From a checkpoint of a small image classifier.
Training: adamw at rate 0.00079, 11900 steps, batches of 64.
Rows from block 6, named by matrix and row number. Rows with one number belong to one neuron. Each number is 50 + 10 x the weight over its row's rms, rounded and kept within 0 to 99. All counts start at 0. After the name is the row's rms in percent of the matrix's.
# gate: MLP gate (model.blocks.6.mlp.gate.weight, 480x160), inputs 0-159
# fc1: MLP up (model.blocks.6.mlp.fc1.weight, 480x160), inputs 0-159
# fc2: MLP down (model.blocks.6.mlp.fc2.weight, 160x480, transposed), outputs 0-159
gate.92 061:43 61 47 51 37 43 50 61 50 52 58 58 44 46 33 47 50 46 53 21 39 51 66 34 49 48 51 54 72 52 54 44 55 53 52 61 48 72 41 41 54 47 33 45 52 45 50 45 52 54 50 39 50 51 60 23 46 39 48 58 55 60 40 38 44 51 45 68 58 62 57 49 39 61 62 66 67 35 56 23 58 42 43 39 56 55 70 67 51 61 58 75 35 52 62 58 42 50 53 50 67 49 52 50 60 50 66 42 49 61 52 46 40 56 69 59 24 63 51 26 57 50 60 51 51 66 54 48 51 51 58 46 51 54 59 59 52 56 51 47 52 49 46 48 38 59 58 58 53 30 48 49 51 67 60 47 54 45 67 34
gate.93 082:43 52 32 59 42 59 49 66 49 31 43 62 75 40 67 60 53 47 55 33 49 46 52 42 41 46 42 44 51 55 52 49 56 51 52 49 65 49 45 42 57 69 35 51 56 50 45 41 37 40 46 50 43 49 37 30 51 40 32 52 59 58 47 49 50 63 73 39 51 74 56 65 54 37 57 48 29 53 60 18 48 57 55 62 57 48 58 56 47 60 41 49 45 49 51 50 54 65 43 56 67 38 60 66 46 55 60 59 42 52 46 52 57 56 60 56 37 44 59 40 47 54 41 45 43 56 56 31 54 58 32 58 40 51 65 53 42 52 56 48 48 58 52 67 56 62 46 38 67 42 64 56 62 48 43 79 63 47 53 54
gate.94 081:46 60 71 45 61 48 42 51 45 47 51 54 51 43 65 68 54 44 46 40 51 59 60 23 52 50 56 48 46 39 36 51 63 40 77 38 37 54 52 66 54 39 48 35 49 52 33 44 46 52 68 58 50 50 31 50 42 34 54 59 44 42 46 51 51 59 55 48 48 67 48 62 34 51 65 57 46 62 47 38 36 47 56 50 31 34 55 43 35 30 32 45 59 46 49 53 37 68 54 53 45 28 47 62 47 39 45 45 64 47 55 50 57 44 51 47 54 47 64 38 51 62 52 38 55 45 57 45 46 30 45 60 18 30 56 49 44 49 65 42 56 39 54 64 58 50 48 56 60 49 42 44 45 36 47 64 57 53 36 50
gate.95 070:42 68 42 51 66 56 44 56 57 46 56 55 36 37 47 52 60 62 50 55 64 53 47 49 57 44 46 44 57 45 34 65 50 58 40 55 46 46 58 24 55 48 65 80 60 48 43 59 57 49 45 57 40 50 40 51 26 58 26 38 47 42 52 59 48 55 54 56 57 56 50 69 55 44 37 49 49 56 40 55 52 56 60 49 35 55 44 54 27 29 62 39 36 36 43 58 47 50 45 58 50 50 27 30 33 66 52 42 70 60 65 50 61 49 43 49 48 51 56 63 33 51 40 47 47 49 64 59 48 50 63 55 51 65 51 41 61 50 45 66 56 34 55 59 54 67 42 41 36 51 51 40 62 41 59 45 44 37 54 59
gate.96 076:35 65 73 58 41 55 48 46 65 34 43 49 48 61 44 66 58 60 44 58 47 64 43 55 50 50 34 35 55 40 61 45 58 42 75 48 59 36 33 30 38 61 75 49 65 51 53 67 48 42 59 54 56 61 35 59 53 39 40 33 44 55 50 53 61 46 49 45 50 56 38 54 56 53 44 42 53 54 26 57 47 45 54 55 55 42 42 50 51 47 74 57 51 57 60 38 46 57 48 57 57 58 37 39 57 53 45 63 49 45 50 52 45 65 47 61 30 53 61 38 67 45 58 41 49 58 55 40 26 52 56 36 45 60 51 45 48 43 52 65 73 55 50 45 50 63 51 41 70 64 60 46 65 44 54 61 63 50 47 46
gate.97 108:48 44 47 42 53 45 59 47 57 48 48 78 55 40 43 49 48 56 54 53 54 70 78 47 52 58 54 45 52 49 59 53 63 47 39 61 55 72 50 84 58 43 26 40 46 52 55 42 52 41 62 58 32 56 51 64 61 17 49 45 57 66 57 51 66 54 60 41 50 64 50 60 56 42 43 66 54 40 47 43 55 42 50 55 63 40 63 51 47 59 58 59 64 46 56 42 40 33 48 53 42 44 44 28 51 51 55 47 47 53 49 53 37 54 62 39 31 54 47 33 52 53 46 57 54 47 26 21 50 44 45 46 54 38 50 57 49 55 41 44 47 53 43 54 70 42 51 43 56 56 60 55 44 52 43 56 38 50 46 48
gate.98 085:38 48 34 33 50 67 46 40 64 39 46 43 52 61 43 38 58 55 50 70 54 54 76 32 58 42 54 60 69 51 58 55 63 27 49 48 45 48 46 54 35 59 69 30 58 58 59 42 59 44 45 58 56 49 39 66 59 47 60 41 58 56 74 51 64 49 46 54 46 56 34 45 65 54 55 69 53 50 50 34 55 49 64 49 69 48 60 55 50 59 37 55 56 55 43 41 48 50 41 60 43 32 49 59 53 48 63 38 58 37 59 50 48 53 46 48 60 44 46 34 68 52 46 48 53 42 53 42 40 55 60 45 44 39 60 56 37 39 33 35 52 67 46 63 72 54 46 39 63 62 55 57 35 46 45 61 48 68 54 54
gate.99 269:40 45 43 32 50 57 55 39 41 67 58 51 55 58 52 47 69 40 50 54 50 39 57 38 59 43 55 44 58 55 43 45 59 41 70 42 34 49 56 58 42 39 51 49 56 47 48 39 41 60 41 58 50 38 46 36 61 34 52 59 45 52 61 62 59 29 31 49 40 36 32 46 51 57 59 52 72 57 47 39 41 56 36 21 52 57 41 50 47 54 43 52 55 68 44 49 48 39 54 51 46 43 42 50 55 48 55 50 81 43 66 50 50 36 22 57 53 53 44 55 45 58 76 45 47 38 50 43 40 55 81 42 43 37 62 35 51 51 44 44 61 59 51 37 51 58 41 49 58 56 51 50 46 52 46 25 55 55 53 43
gate.100 076:42 41 63 62 58 56 59 59 50 53 61 46 40 47 64 65 59 40 42 58 42 39 44 38 32 36 50 45 55 49 62 44 42 55 59 48 48 62 58 71 58 38 43 49 61 21 53 53 60 44 35 39 58 56 73 42 45 50 54 56 51 57 53 37 53 70 63 32 70 62 49 52 29 45 43 59 43 45 54 55 61 66 37 65 43 53 48 62 65 44 58 60 60 29 58 51 46 41 56 34 48 55 55 42 56 49 48 61 49 60 55 51 57 55 54 35 50 56 60 66 44 33 48 66 62 37 64 59 49 54 53 49 51 32 42 40 70 55 50 61 66 50 47 58 54 62 42 61 61 27 51 50 64 50 57 60 51 58 42 50
gate.101 084:58 48 85 63 50 43 38 54 46 43 56 52 46 60 49 50 55 57 37 32 57 51 50 31 63 53 66 65 36 49 29 50 48 58 73 54 59 43 57 72 51 52 95 43 65 36 48 45 54 60 34 47 51 44 40 68 59 57 59 49 45 42 76 56 41 52 41 57 47 70 50 39 38 42 38 58 49 48 53 40 50 59 58 51 47 50 49 36 50 45 43 46 39 55 46 50 48 55 58 43 55 42 56 62 42 38 57 57 56 51 38 53 64 59 48 61 64 46 53 63 20 51 51 47 60 49 59 54 47 53 44 43 43 48 53 46 55 43 36 53 47 48 38 51 48 45 43 60 52 46 40 49 61 43 45 61 48 42 64 40
gate.102 101:63 50 36 47 42 53 47 55 43 61 38 60 40 27 67 56 54 44 60 30 43 35 46 61 51 54 49 47 54 39 54 51 57 50 47 40 46 73 52 45 58 35 40 39 23 39 38 31 43 38 58 52 51 42 48 42 32 54 57 53 58 47 29 43 43 52 46 46 55 49 42 57 47 57 56 52 52 46 68 36 48 66 57 44 59 48 42 22 33 45 65 73 45 39 39 45 67 58 68 42 49 41 49 37 62 34 49 36 58 55 53 47 54 37 46 41 35 46 57 44 55 59 48 39 52 53 55 47 47 44 67 46 40 47 62 51 53 64 67 50 53 53 48 56 51 50 47 48 48 53 48 56 71 46 31 41 50 20 42 55
gate.103 071:37 64 49 58 47 55 38 54 48 39 50 32 62 62 37 51 51 70 37 44 43 58 37 43 47 43 38 65 41 45 41 52 45 48 44 59 49 48 50 63 34 66 56 48 58 62 59 46 57 51 61 52 59 70 39 33 52 58 50 44 51 60 68 45 50 54 52 57 51 46 44 50 47 58 33 48 45 50 23 68 47 30 41 58 54 49 64 69 67 65 30 46 28 50 53 59 27 57 47 63 53 49 35 70 36 50 59 57 37 48 52 33 49 77 51 51 50 47 49 35 51 42 50 50 45 54 43 53 56 51 32 55 55 45 49 48 51 36 44 48 52 56 48 46 37 57 56 50 56 56 65 57 30 45 59 57 39 75 55 54
gate.104 071:53 65 61 46 61 42 57 35 30 47 42 39 47 59 47 52 44 60 42 59 56 50 38 40 53 50 62 48 61 40 39 43 44 44 60 45 40 52 53 40 35 65 66 55 39 48 69 45 40 52 48 42 59 42 38 36 45 36 60 59 44 51 73 49 43 50 40 50 44 37 45 33 41 50 55 41 63 59 56 41 44 65 47 59 35 47 63 33 54 45 61 27 39 44 59 51 45 34 53 73 45 43 44 40 47 55 56 59 40 42 47 51 36 59 38 53 49 55 32 41 57 48 48 44 54 67 38 57 37 38 50 62 31 41 54 30 62 45 65 49 42 43 43 45 75 52 51 61 49 57 37 37 37 49 45 32 58 30 46 49
gate.105 070:63 37 55 32 47 48 56 40 34 71 46 54 33 53 49 54 38 54 57 55 69 46 46 29 63 46 48 61 53 48 41 39 51 59 37 52 62 56 53 79 54 37 59 35 51 34 43 40 50 74 46 48 41 54 41 31 74 43 38 50 59 57 62 43 48 48 43 28 61 56 54 51 50 48 40 48 41 44 55 54 53 65 41 55 42 48 57 45 61 55 35 81 63 47 51 44 40 43 60 57 63 47 64 63 27 44 49 57 50 49 41 46 52 48 53 57 45 53 56 48 33 52 51 45 50 43 52 32 49 51 39 35 42 52 48 58 59 39 29 63 55 36 48 47 33 57 41 47 50 41 40 37 46 47 56 64 56 54 53 43
fc1.92 058:72 49 37 53 42 48 43 66 48 52 50 61 47 63 60 39 62 47 44 53 41 39 60 40 31 41 35 62 56 35 65 49 48 61 59 36 54 56 45 31 45 70 09 68 41 52 59 40 55 38 60 50 56 44 59 49 37 48 42 39 63 63 63 45 50 46 52 66 57 33 41 50 48 56 70 59 59 57 64 35 57 52 64 55 46 62 57 70 38 55 47 46 60 49 56 49 63 68 57 51 44 64 46 50 56 53 53 58 53 54 60 39 52 47 56 58 49 48 30 56 61 51 47 52 61 62 46 66 50 56 39 56 44 47 45 53 56 65 67 63 42 66 44 46 61 43 49 38 53 48 53 39 41 50 57 54 42 52 39 63
fc1.93 085:52 49 56 55 57 46 42 62 52 54 55 29 46 57 50 37 45 54 44 48 54 51 14 45 54 38 45 37 37 45 42 50 80 47 57 51 62 40 52 69 68 46 73 51 67 39 43 54 54 51 28 45 52 45 59 43 51 64 67 58 41 62 51 50 29 55 49 38 58 57 70 34 38 45 38 33 54 43 58 46 61 70 47 55 49 59 47 32 43 47 53 42 59 40 41 56 56 48 53 39 60 44 64 55 67 57 61 47 58 59 44 58 60 58 52 44 49 43 47 58 58 57 49 40 58 56 56 55 39 49 47 24 36 52 54 52 46 43 41 59 46 44 48 47 42 39 51 68 53 41 54 52 25 64 40 58 42 44 44 54
fc1.94 087:49 43 69 70 54 47 57 53 64 51 54 35 53 29 46 47 59 52 54 52 49 51 44 56 41 53 51 36 49 45 74 60 60 66 54 52 40 49 47 54 71 59 60 56 46 49 57 66 65 27 35 52 56 61 56 48 23 58 53 54 53 58 55 45 40 50 62 54 54 58 48 34 55 40 37 48 48 49 57 74 50 57 55 50 44 62 48 34 27 48 77 60 42 51 53 54 45 62 45 40 50 59 63 38 55 52 48 43 62 56 56 64 69 54 42 37 40 46 58 76 45 70 52 52 59 69 53 61 39 51 63 35 50 52 47 45 47 45 55 54 44 57 41 45 50 53 56 39 37 60 55 61 43 54 56 61 35 32 51 55
fc1.95 060:51 55 65 53 55 44 46 38 55 30 54 39 49 46 65 53 47 43 41 33 39 69 55 75 43 60 63 48 56 37 63 56 38 56 76 51 47 43 50 45 58 60 60 53 55 56 50 46 69 44 47 43 33 49 73 59 57 39 44 61 53 56 85 60 47 55 50 48 56 60 49 62 64 58 36 46 57 38 42 61 60 54 35 57 51 43 42 43 52 55 33 46 35 63 49 57 54 50 49 37 46 35 47 48 59 49 47 42 61 56 46 55 47 62 39 49 55 50 69 43 35 37 48 45 52 52 53 63 61 47 46 46 48 28 45 50 58 42 41 63 53 43 58 38 42 47 67 49 47 47 41 48 29 56 56 65 45 20 51 58
fc1.96 073:35 45 46 51 59 72 52 51 63 30 58 46 51 47 41 45 53 62 48 81 52 42 65 42 31 45 43 53 62 66 67 50 56 46 62 38 58 51 55 61 30 43 47 48 45 46 54 48 55 32 35 39 56 43 74 52 49 45 61 57 43 59 62 57 45 44 54 40 49 42 58 34 51 48 61 60 46 46 38 64 54 52 55 49 46 58 51 54 55 61 26 29 50 49 61 49 38 35 53 39 42 56 49 41 47 54 53 31 48 46 49 59 45 47 47 63 47 51 50 50 48 48 55 46 52 55 71 69 49 59 44 39 50 36 54 63 50 42 49 29 45 67 34 54 60 40 50 62 67 70 60 46 25 57 42 56 55 69 52 62
fc1.97 106:56 48 30 60 35 44 50 62 42 42 58 73 44 24 50 61 56 42 57 39 36 32 51 34 51 46 41 46 43 35 50 55 61 56 39 45 42 46 45 50 53 51 40 59 41 41 43 39 45 46 55 52 59 53 50 45 76 48 39 38 66 51 40 40 55 57 57 37 47 60 39 70 54 46 71 24 45 42 49 56 59 59 48 62 55 65 48 52 50 55 64 71 64 52 41 45 57 52 58 45 49 53 50 27 53 41 42 51 45 59 58 40 43 41 58 55 21 61 49 65 53 58 46 49 63 57 35 54 53 42 44 45 60 53 57 36 55 51 49 45 56 37 51 59 24 61 41 58 52 52 44 49 67 35 45 61 62 42 50 47
fc1.98 087:33 49 55 51 50 55 56 62 37 47 56 31 60 54 52 69 48 48 47 42 59 52 43 29 49 31 54 43 50 55 50 42 63 49 39 30 49 42 50 66 45 38 57 44 65 54 47 53 47 62 46 69 57 57 45 55 64 48 56 44 47 32 55 60 50 56 45 53 50 59 56 67 51 46 56 49 49 52 34 50 44 48 57 56 61 49 48 69 56 69 27 53 62 67 47 55 43 61 44 53 73 56 55 60 62 54 59 57 47 35 54 40 45 37 51 71 53 46 69 65 48 53 58 35 42 47 63 39 32 57 25 40 49 48 54 49 46 48 48 46 65 53 41 46 28 71 35 54 70 50 56 56 41 53 55 57 62 72 39 55
fc1.99 293:48 41 48 46 38 65 53 45 39 48 49 52 55 55 47 56 53 37 48 54 36 41 68 45 66 35 48 63 56 39 32 45 37 38 55 30 43 57 62 49 37 44 45 52 67 52 47 47 34 61 41 65 33 50 28 44 56 33 45 46 61 40 53 58 63 50 44 56 40 46 46 56 55 67 66 59 53 62 43 36 43 64 49 46 64 58 31 65 55 61 40 41 53 62 34 40 56 46 63 72 56 45 39 60 61 33 45 43 60 44 57 35 60 39 46 57 48 49 50 50 42 47 50 25 39 40 54 45 53 51 58 52 48 39 53 45 44 64 45 32 61 50 64 56 51 68 36 46 69 52 43 54 45 33 55 44 68 64 55 36
fc1.100 079:54 40 67 54 40 57 53 29 59 57 43 41 48 66 51 46 42 51 47 69 49 69 60 47 64 46 47 65 45 45 51 50 45 46 49 49 56 65 61 54 52 61 71 47 80 54 58 68 55 58 58 58 21 46 43 52 75 75 46 53 43 48 80 58 64 50 55 50 55 47 64 46 50 57 23 57 42 37 43 55 51 53 53 52 65 52 39 49 53 60 39 34 44 50 27 42 47 53 51 58 43 59 45 57 53 43 48 47 56 44 47 51 48 72 55 58 45 46 43 47 41 38 51 35 45 41 47 37 52 57 49 53 63 52 46 61 55 43 39 61 46 54 43 51 59 47 44 50 53 49 47 49 20 46 57 46 38 64 56 41
fc1.101 076:49 40 45 45 57 61 52 54 62 71 36 32 55 43 38 48 72 50 44 79 53 55 40 35 44 45 67 34 55 53 44 62 46 61 45 41 45 50 56 50 52 52 56 67 35 48 76 50 48 59 30 58 63 49 59 72 33 67 64 56 45 41 64 61 46 52 40 52 44 30 42 48 51 35 50 73 57 57 79 44 45 60 69 53 53 63 48 48 49 58 57 37 30 46 49 65 56 46 53 41 53 45 43 46 55 60 46 56 45 46 49 63 47 52 60 52 64 60 45 53 72 64 48 54 52 61 59 60 50 54 51 44 50 44 44 51 49 53 31 40 51 54 56 43 54 46 55 52 47 57 62 46 70 58 49 51 40 62 55 57
fc1.102 092:59 40 46 52 42 55 43 59 36 50 57 61 36 40 55 58 55 54 49 62 45 23 34 27 49 46 51 50 37 40 51 40 70 31 62 44 44 51 66 71 42 43 58 56 49 45 41 43 41 63 25 32 73 42 56 44 54 41 48 48 57 45 46 44 54 47 54 37 58 62 52 51 44 56 51 48 43 33 73 38 63 56 56 56 55 67 36 45 52 51 58 56 59 46 37 44 54 38 66 55 61 40 41 47 47 40 47 57 34 60 45 45 43 45 54 46 31 54 40 55 63 48 49 32 59 64 66 51 52 33 55 31 52 52 45 48 54 49 39 42 56 29 56 54 54 57 39 53 60 48 43 55 58 40 47 58 47 32 30 50
fc1.103 082:55 55 42 52 49 38 45 47 44 48 51 49 48 47 58 49 52 59 56 56 33 40 29 47 56 39 55 56 44 56 39 49 87 53 59 54 56 51 59 62 56 39 62 42 47 39 46 48 32 62 42 46 83 39 57 32 53 23 58 52 46 59 59 52 40 49 53 44 49 46 56 34 52 50 73 40 51 41 82 45 59 50 58 41 52 67 34 42 51 49 54 55 58 52 46 65 61 51 58 42 64 61 60 54 43 44 41 70 49 50 43 59 43 39 48 52 59 53 40 63 62 45 55 46 57 35 46 48 57 51 49 44 56 49 42 43 47 53 43 70 51 47 43 51 65 58 48 52 71 40 48 46 83 50 48 52 47 51 35 41
fc1.104 077:48 38 47 59 44 51 60 59 64 58 45 51 54 59 55 42 51 65 47 60 35 65 55 68 34 40 61 63 52 54 44 48 44 46 46 50 56 52 45 35 43 46 61 53 47 53 53 55 40 62 61 60 62 55 46 56 43 53 52 35 50 33 53 67 53 54 52 71 52 31 61 48 58 52 59 41 54 50 36 56 47 45 40 43 73 64 46 57 65 53 59 25 40 59 57 55 34 44 45 66 35 60 39 43 42 55 49 58 54 51 41 43 30 54 54 66 61 43 54 54 52 37 50 51 46 34 31 65 50 65 51 65 74 66 38 53 52 51 29 60 67 58 52 61 69 34 52 55 60 51 57 54 62 49 60 35 69 58 54 52
fc1.105 071:57 61 52 24 54 59 51 51 51 68 47 44 46 76 56 49 45 49 36 69 66 58 59 43 68 45 40 57 55 47 45 43 55 33 56 54 46 59 54 63 48 52 37 48 74 41 56 51 48 55 46 40 36 38 51 48 52 23 69 61 51 51 68 45 56 41 46 54 53 36 54 47 44 54 57 47 59 31 26 52 57 51 52 48 46 56 51 47 66 50 56 64 46 47 53 48 51 33 46 48 47 54 37 54 49 43 60 52 56 49 47 55 49 45 47 52 61 56 50 57 18 50 58 39 56 39 64 45 62 50 58 51 50 27 47 35 45 51 36 51 53 35 69 46 75 42 40 57 34 31 44 47 32 43 55 47 47 56 65 46
fc2.92 070:61 62 60 54 50 33 49 34 49 58 43 72 41 55 62 41 33 56 53 41 56 46 50 52 59 57 55 41 37 47 51 38 63 47 53 64 44 56 48 26 54 62 63 51 54 46 64 24 58 52 29 43 52 48 36 55 51 59 40 47 53 70 32 38 57 49 70 40 53 54 76 42 44 39 33 24 45 48 73 64 49 41 42 59 43 42 59 39 66 43 63 61 44 43 50 55 46 30 49 51 38 45 41 47 43 42 57 68 37 46 53 51 43 45 49 43 42 55 47 44 69 59 44 48 51 58 64 50 60 52 45 64 37 50 70 60 51 45 56 49 40 48 40 50 55 43 40 47 38 46 42 40 46 56 41 62 45 40 56 53
fc2.93 081:44 53 74 46 47 43 44 42 43 60 68 65 43 52 35 49 43 53 46 37 68 35 75 82 61 68 50 48 38 54 47 44 47 44 29 68 59 60 55 51 54 49 57 45 57 50 58 48 63 46 48 51 46 45 61 47 35 55 55 60 56 45 23 45 56 50 47 62 50 30 49 45 47 52 43 48 45 45 24 58 55 47 51 43 37 44 51 48 56 27 49 37 50 49 52 43 41 52 35 57 44 39 50 45 47 55 40 41 52 47 55 55 62 65 47 50 38 54 37 51 30 42 51 57 48 50 65 73 62 53 52 41 58 63 38 34 48 38 47 46 32 53 47 43 64 33 51 53 36 50 53 39 39 55 54 39 56 33 58 51
fc2.94 083:50 28 51 53 48 54 53 49 38 57 58 46 55 42 45 48 66 33 53 51 50 57 69 46 61 52 37 48 48 48 54 56 48 54 33 41 28 54 37 63 43 45 30 61 80 45 66 46 63 43 61 41 22 59 61 48 59 50 68 57 45 42 68 52 60 49 50 58 53 53 39 51 48 54 58 69 60 52 26 52 39 65 61 59 48 39 50 59 55 56 55 71 44 56 53 50 51 44 44 47 36 50 58 34 49 51 45 34 58 51 72 44 71 40 55 51 42 55 62 46 27 51 45 49 52 53 50 46 51 56 50 58 44 57 44 34 45 51 44 37 43 49 48 49 34 55 52 57 48 57 45 53 11 50 51 48 47 56 44 47
fc2.95 058:63 75 33 46 48 48 43 41 48 53 36 55 49 59 48 51 41 66 58 48 51 45 52 46 37 36 49 56 54 51 63 54 57 50 56 42 76 51 44 56 56 47 30 24 40 57 42 42 55 45 55 50 72 64 50 39 45 71 44 46 50 57 62 51 45 64 56 60 50 38 63 49 41 34 56 36 40 59 56 47 54 46 36 43 28 51 66 45 40 50 58 38 30 50 63 53 59 52 54 48 33 38 81 51 39 57 55 54 33 44 39 58 53 48 46 43 57 50 26 40 64 65 53 51 41 55 73 49 41 46 44 33 47 46 55 45 45 37 58 58 51 50 51 56 66 47 43 44 50 55 47 55 50 43 44 55 47 49 34 67
fc2.96 079:60 55 43 53 46 58 64 55 55 46 47 15 43 33 56 52 67 44 50 35 37 51 54 61 55 52 56 56 53 40 46 48 49 48 61 34 47 34 55 25 38 54 61 52 28 54 40 47 43 48 70 54 44 39 41 55 26 67 43 46 56 52 46 48 42 56 42 38 46 67 34 59 49 49 62 49 43 52 57 56 51 46 62 49 53 48 42 39 34 50 54 79 43 53 42 48 62 50 60 62 55 40 75 24 53 53 36 32 58 57 57 42 57 41 54 47 51 50 46 49 30 55 44 45 40 58 52 39 38 43 61 44 54 57 45 41 46 60 59 59 62 56 55 56 53 45 63 45 36 60 40 59 55 31 51 39 54 39 45 45
fc2.97 098:57 72 57 64 49 40 38 64 55 30 39 67 40 40 36 56 44 57 57 48 43 61 50 34 48 47 65 38 46 41 43 51 78 61 55 48 68 46 52 58 54 46 52 33 35 49 41 53 49 59 46 51 60 61 55 58 43 45 68 41 52 49 56 43 41 57 64 32 58 71 77 51 45 42 53 52 38 54 54 40 54 47 55 55 41 45 57 39 36 49 48 32 76 48 58 55 53 40 55 49 39 66 54 38 45 49 64 63 33 43 40 52 47 55 52 51 38 51 68 28 65 49 50 46 42 51 52 31 51 45 32 33 32 58 45 54 57 52 46 49 55 46 52 59 52 46 54 42 55 44 40 46 61 37 52 66 48 48 35 48
fc2.98 078:50 77 45 53 42 48 36 59 52 26 42 54 56 25 77 61 36 70 54 47 46 53 34 31 37 47 50 41 47 38 54 50 46 53 59 53 63 46 45 57 54 52 42 45 39 43 33 43 45 44 55 52 64 57 52 55 39 56 54 40 52 41 55 44 47 61 62 34 55 55 60 59 42 32 57 57 31 53 78 54 54 36 55 65 53 49 60 27 44 57 42 48 59 45 53 58 52 57 42 61 50 48 68 44 44 47 53 76 39 51 39 50 41 49 66 55 53 43 71 36 54 56 32 45 47 51 38 46 45 54 29 44 42 64 53 51 48 60 49 51 49 47 53 62 47 48 43 53 44 51 44 62 60 37 40 62 52 37 49 61
fc2.99 273:44 62 53 73 60 40 32 65 68 36 45 40 56 42 52 43 54 68 54 53 60 61 39 47 38 65 46 49 37 62 53 58 62 60 45 71 64 37 43 35 58 71 54 49 37 55 48 61 59 42 66 55 58 50 54 45 44 56 51 56 46 58 51 58 34 48 50 40 48 69 60 44 59 41 34 38 43 57 62 58 52 32 46 43 49 41 61 47 56 45 51 40 53 54 61 59 38 64 39 47 54 63 61 57 35 65 56 63 38 47 41 59 36 67 48 52 52 40 58 41 53 44 53 66 51 58 49 52 52 59 37 58 65 68 39 59 44 37 48 68 40 53 44 46 51 37 61 48 40 54 61 54 65 64 53 67 31 43 41 60
fc2.100 082:57 65 37 46 42 51 59 33 60 50 50 32 44 71 52 49 45 28 52 50 33 60 60 51 55 35 58 46 61 49 46 38 48 31 65 36 35 42 68 09 41 50 39 60 64 52 57 36 47 47 71 48 46 51 53 51 42 55 51 49 53 43 59 36 62 54 54 45 46 36 42 41 43 57 53 41 62 41 53 50 68 54 44 50 58 44 44 46 50 49 53 57 34 52 39 44 63 56 57 61 50 43 28 54 62 29 56 42 67 44 43 43 43 53 43 61 53 60 36 39 49 55 53 40 53 49 46 51 50 39 59 65 38 54 59 39 59 64 40 53 51 50 54 52 68 51 57 51 40 41 28 52 39 43 49 37 63 38 45 42
fc2.101 080:61 57 46 54 47 59 43 46 37 56 55 47 41 35 52 48 52 55 49 40 54 46 49 35 74 50 42 41 37 47 39 46 41 44 54 44 42 54 59 55 49 43 39 33 47 53 43 42 57 54 44 54 38 56 34 49 58 64 55 52 57 47 71 50 32 57 52 50 44 53 37 48 41 51 39 70 53 55 65 48 51 53 53 52 49 61 45 32 39 63 62 78 52 51 56 44 53 46 56 48 23 38 46 15 53 44 46 54 52 58 63 45 65 55 45 61 56 37 63 42 59 71 55 35 36 62 49 31 49 43 42 39 35 56 55 52 44 47 58 43 63 46 56 52 40 42 64 52 45 55 40 50 10 47 58 61 50 44 47 39
fc2.102 091:50 44 55 60 63 31 39 53 55 38 58 57 48 41 47 47 48 71 52 51 70 56 28 27 53 52 44 41 45 44 46 48 66 69 52 68 52 50 51 82 60 43 41 30 46 44 46 59 61 59 34 50 60 40 57 41 73 56 59 50 51 51 55 40 43 53 57 31 48 52 51 36 50 40 46 40 50 47 64 52 49 38 45 46 48 58 64 41 54 50 52 47 82 46 58 66 45 44 45 39 64 67 58 46 40 51 55 71 37 61 59 53 36 54 63 51 43 64 62 58 59 59 51 54 48 57 53 40 47 49 41 34 49 50 52 36 59 31 52 54 44 44 45 44 44 52 52 57 45 48 55 42 53 53 50 60 43 29 29 41
fc2.103 094:49 46 21 43 52 49 56 43 58 60 57 45 46 69 77 51 42 29 51 33 45 51 54 57 64 55 61 49 43 47 43 52 54 43 80 49 51 57 56 11 45 67 65 52 67 47 49 44 53 45 63 46 32 48 52 28 24 48 55 49 51 62 49 48 54 53 52 37 52 48 51 53 48 56 45 50 52 56 58 46 44 59 35 50 50 51 44 45 54 36 60 44 39 48 36 45 57 52 53 52 51 37 31 61 60 48 51 20 59 44 38 57 64 69 56 44 53 44 55 46 35 45 50 49 56 41 37 54 58 51 49 75 45 57 54 62 56 58 60 58 48 54 49 52 67 58 30 48 48 48 55 49 50 49 52 46 57 53 48 44
fc2.104 067:40 42 19 47 61 31 58 49 42 41 49 55 54 62 67 47 48 39 48 46 58 59 53 44 54 50 29 52 53 46 52 67 38 39 60 54 48 48 55 70 44 44 62 70 28 55 47 41 44 45 52 52 67 46 60 23 52 49 42 55 46 62 41 48 60 35 44 45 46 30 47 45 69 46 49 25 45 41 56 58 49 35 41 49 44 44 63 36 55 49 58 45 33 58 37 61 64 42 51 41 49 55 42 51 40 57 59 62 44 45 57 66 50 56 48 54 52 56 33 61 23 35 55 58 52 45 45 74 40 57 40 57 48 45 61 43 49 54 67 72 45 48 49 42 57 44 57 44 53 45 50 57 56 60 50 56 48 33 49 40
fc2.105 069:40 65 60 51 34 59 50 48 46 35 57 33 44 42 53 61 52 39 49 67 48 39 53 41 51 34 57 42 55 42 44 50 56 58 63 42 43 48 55 13 42 50 71 63 38 51 43 54 39 65 48 49 66 47 46 67 40 44 53 45 52 53 62 50 59 66 55 62 53 59 53 46 43 42 70 28 44 51 65 43 47 64 68 56 48 76 44 46 25 51 42 42 30 51 50 56 64 43 51 60 44 49 46 55 50 36 50 63 52 42 56 43 45 40 34 54 63 41 56 39 51 48 48 36 53 49 56 45 46 50 32 63 34 40 38 41 44 57 45 60 63 53 49 58 46 58 58 46 58 56 48 56 66 42 62 52 71 34 51 49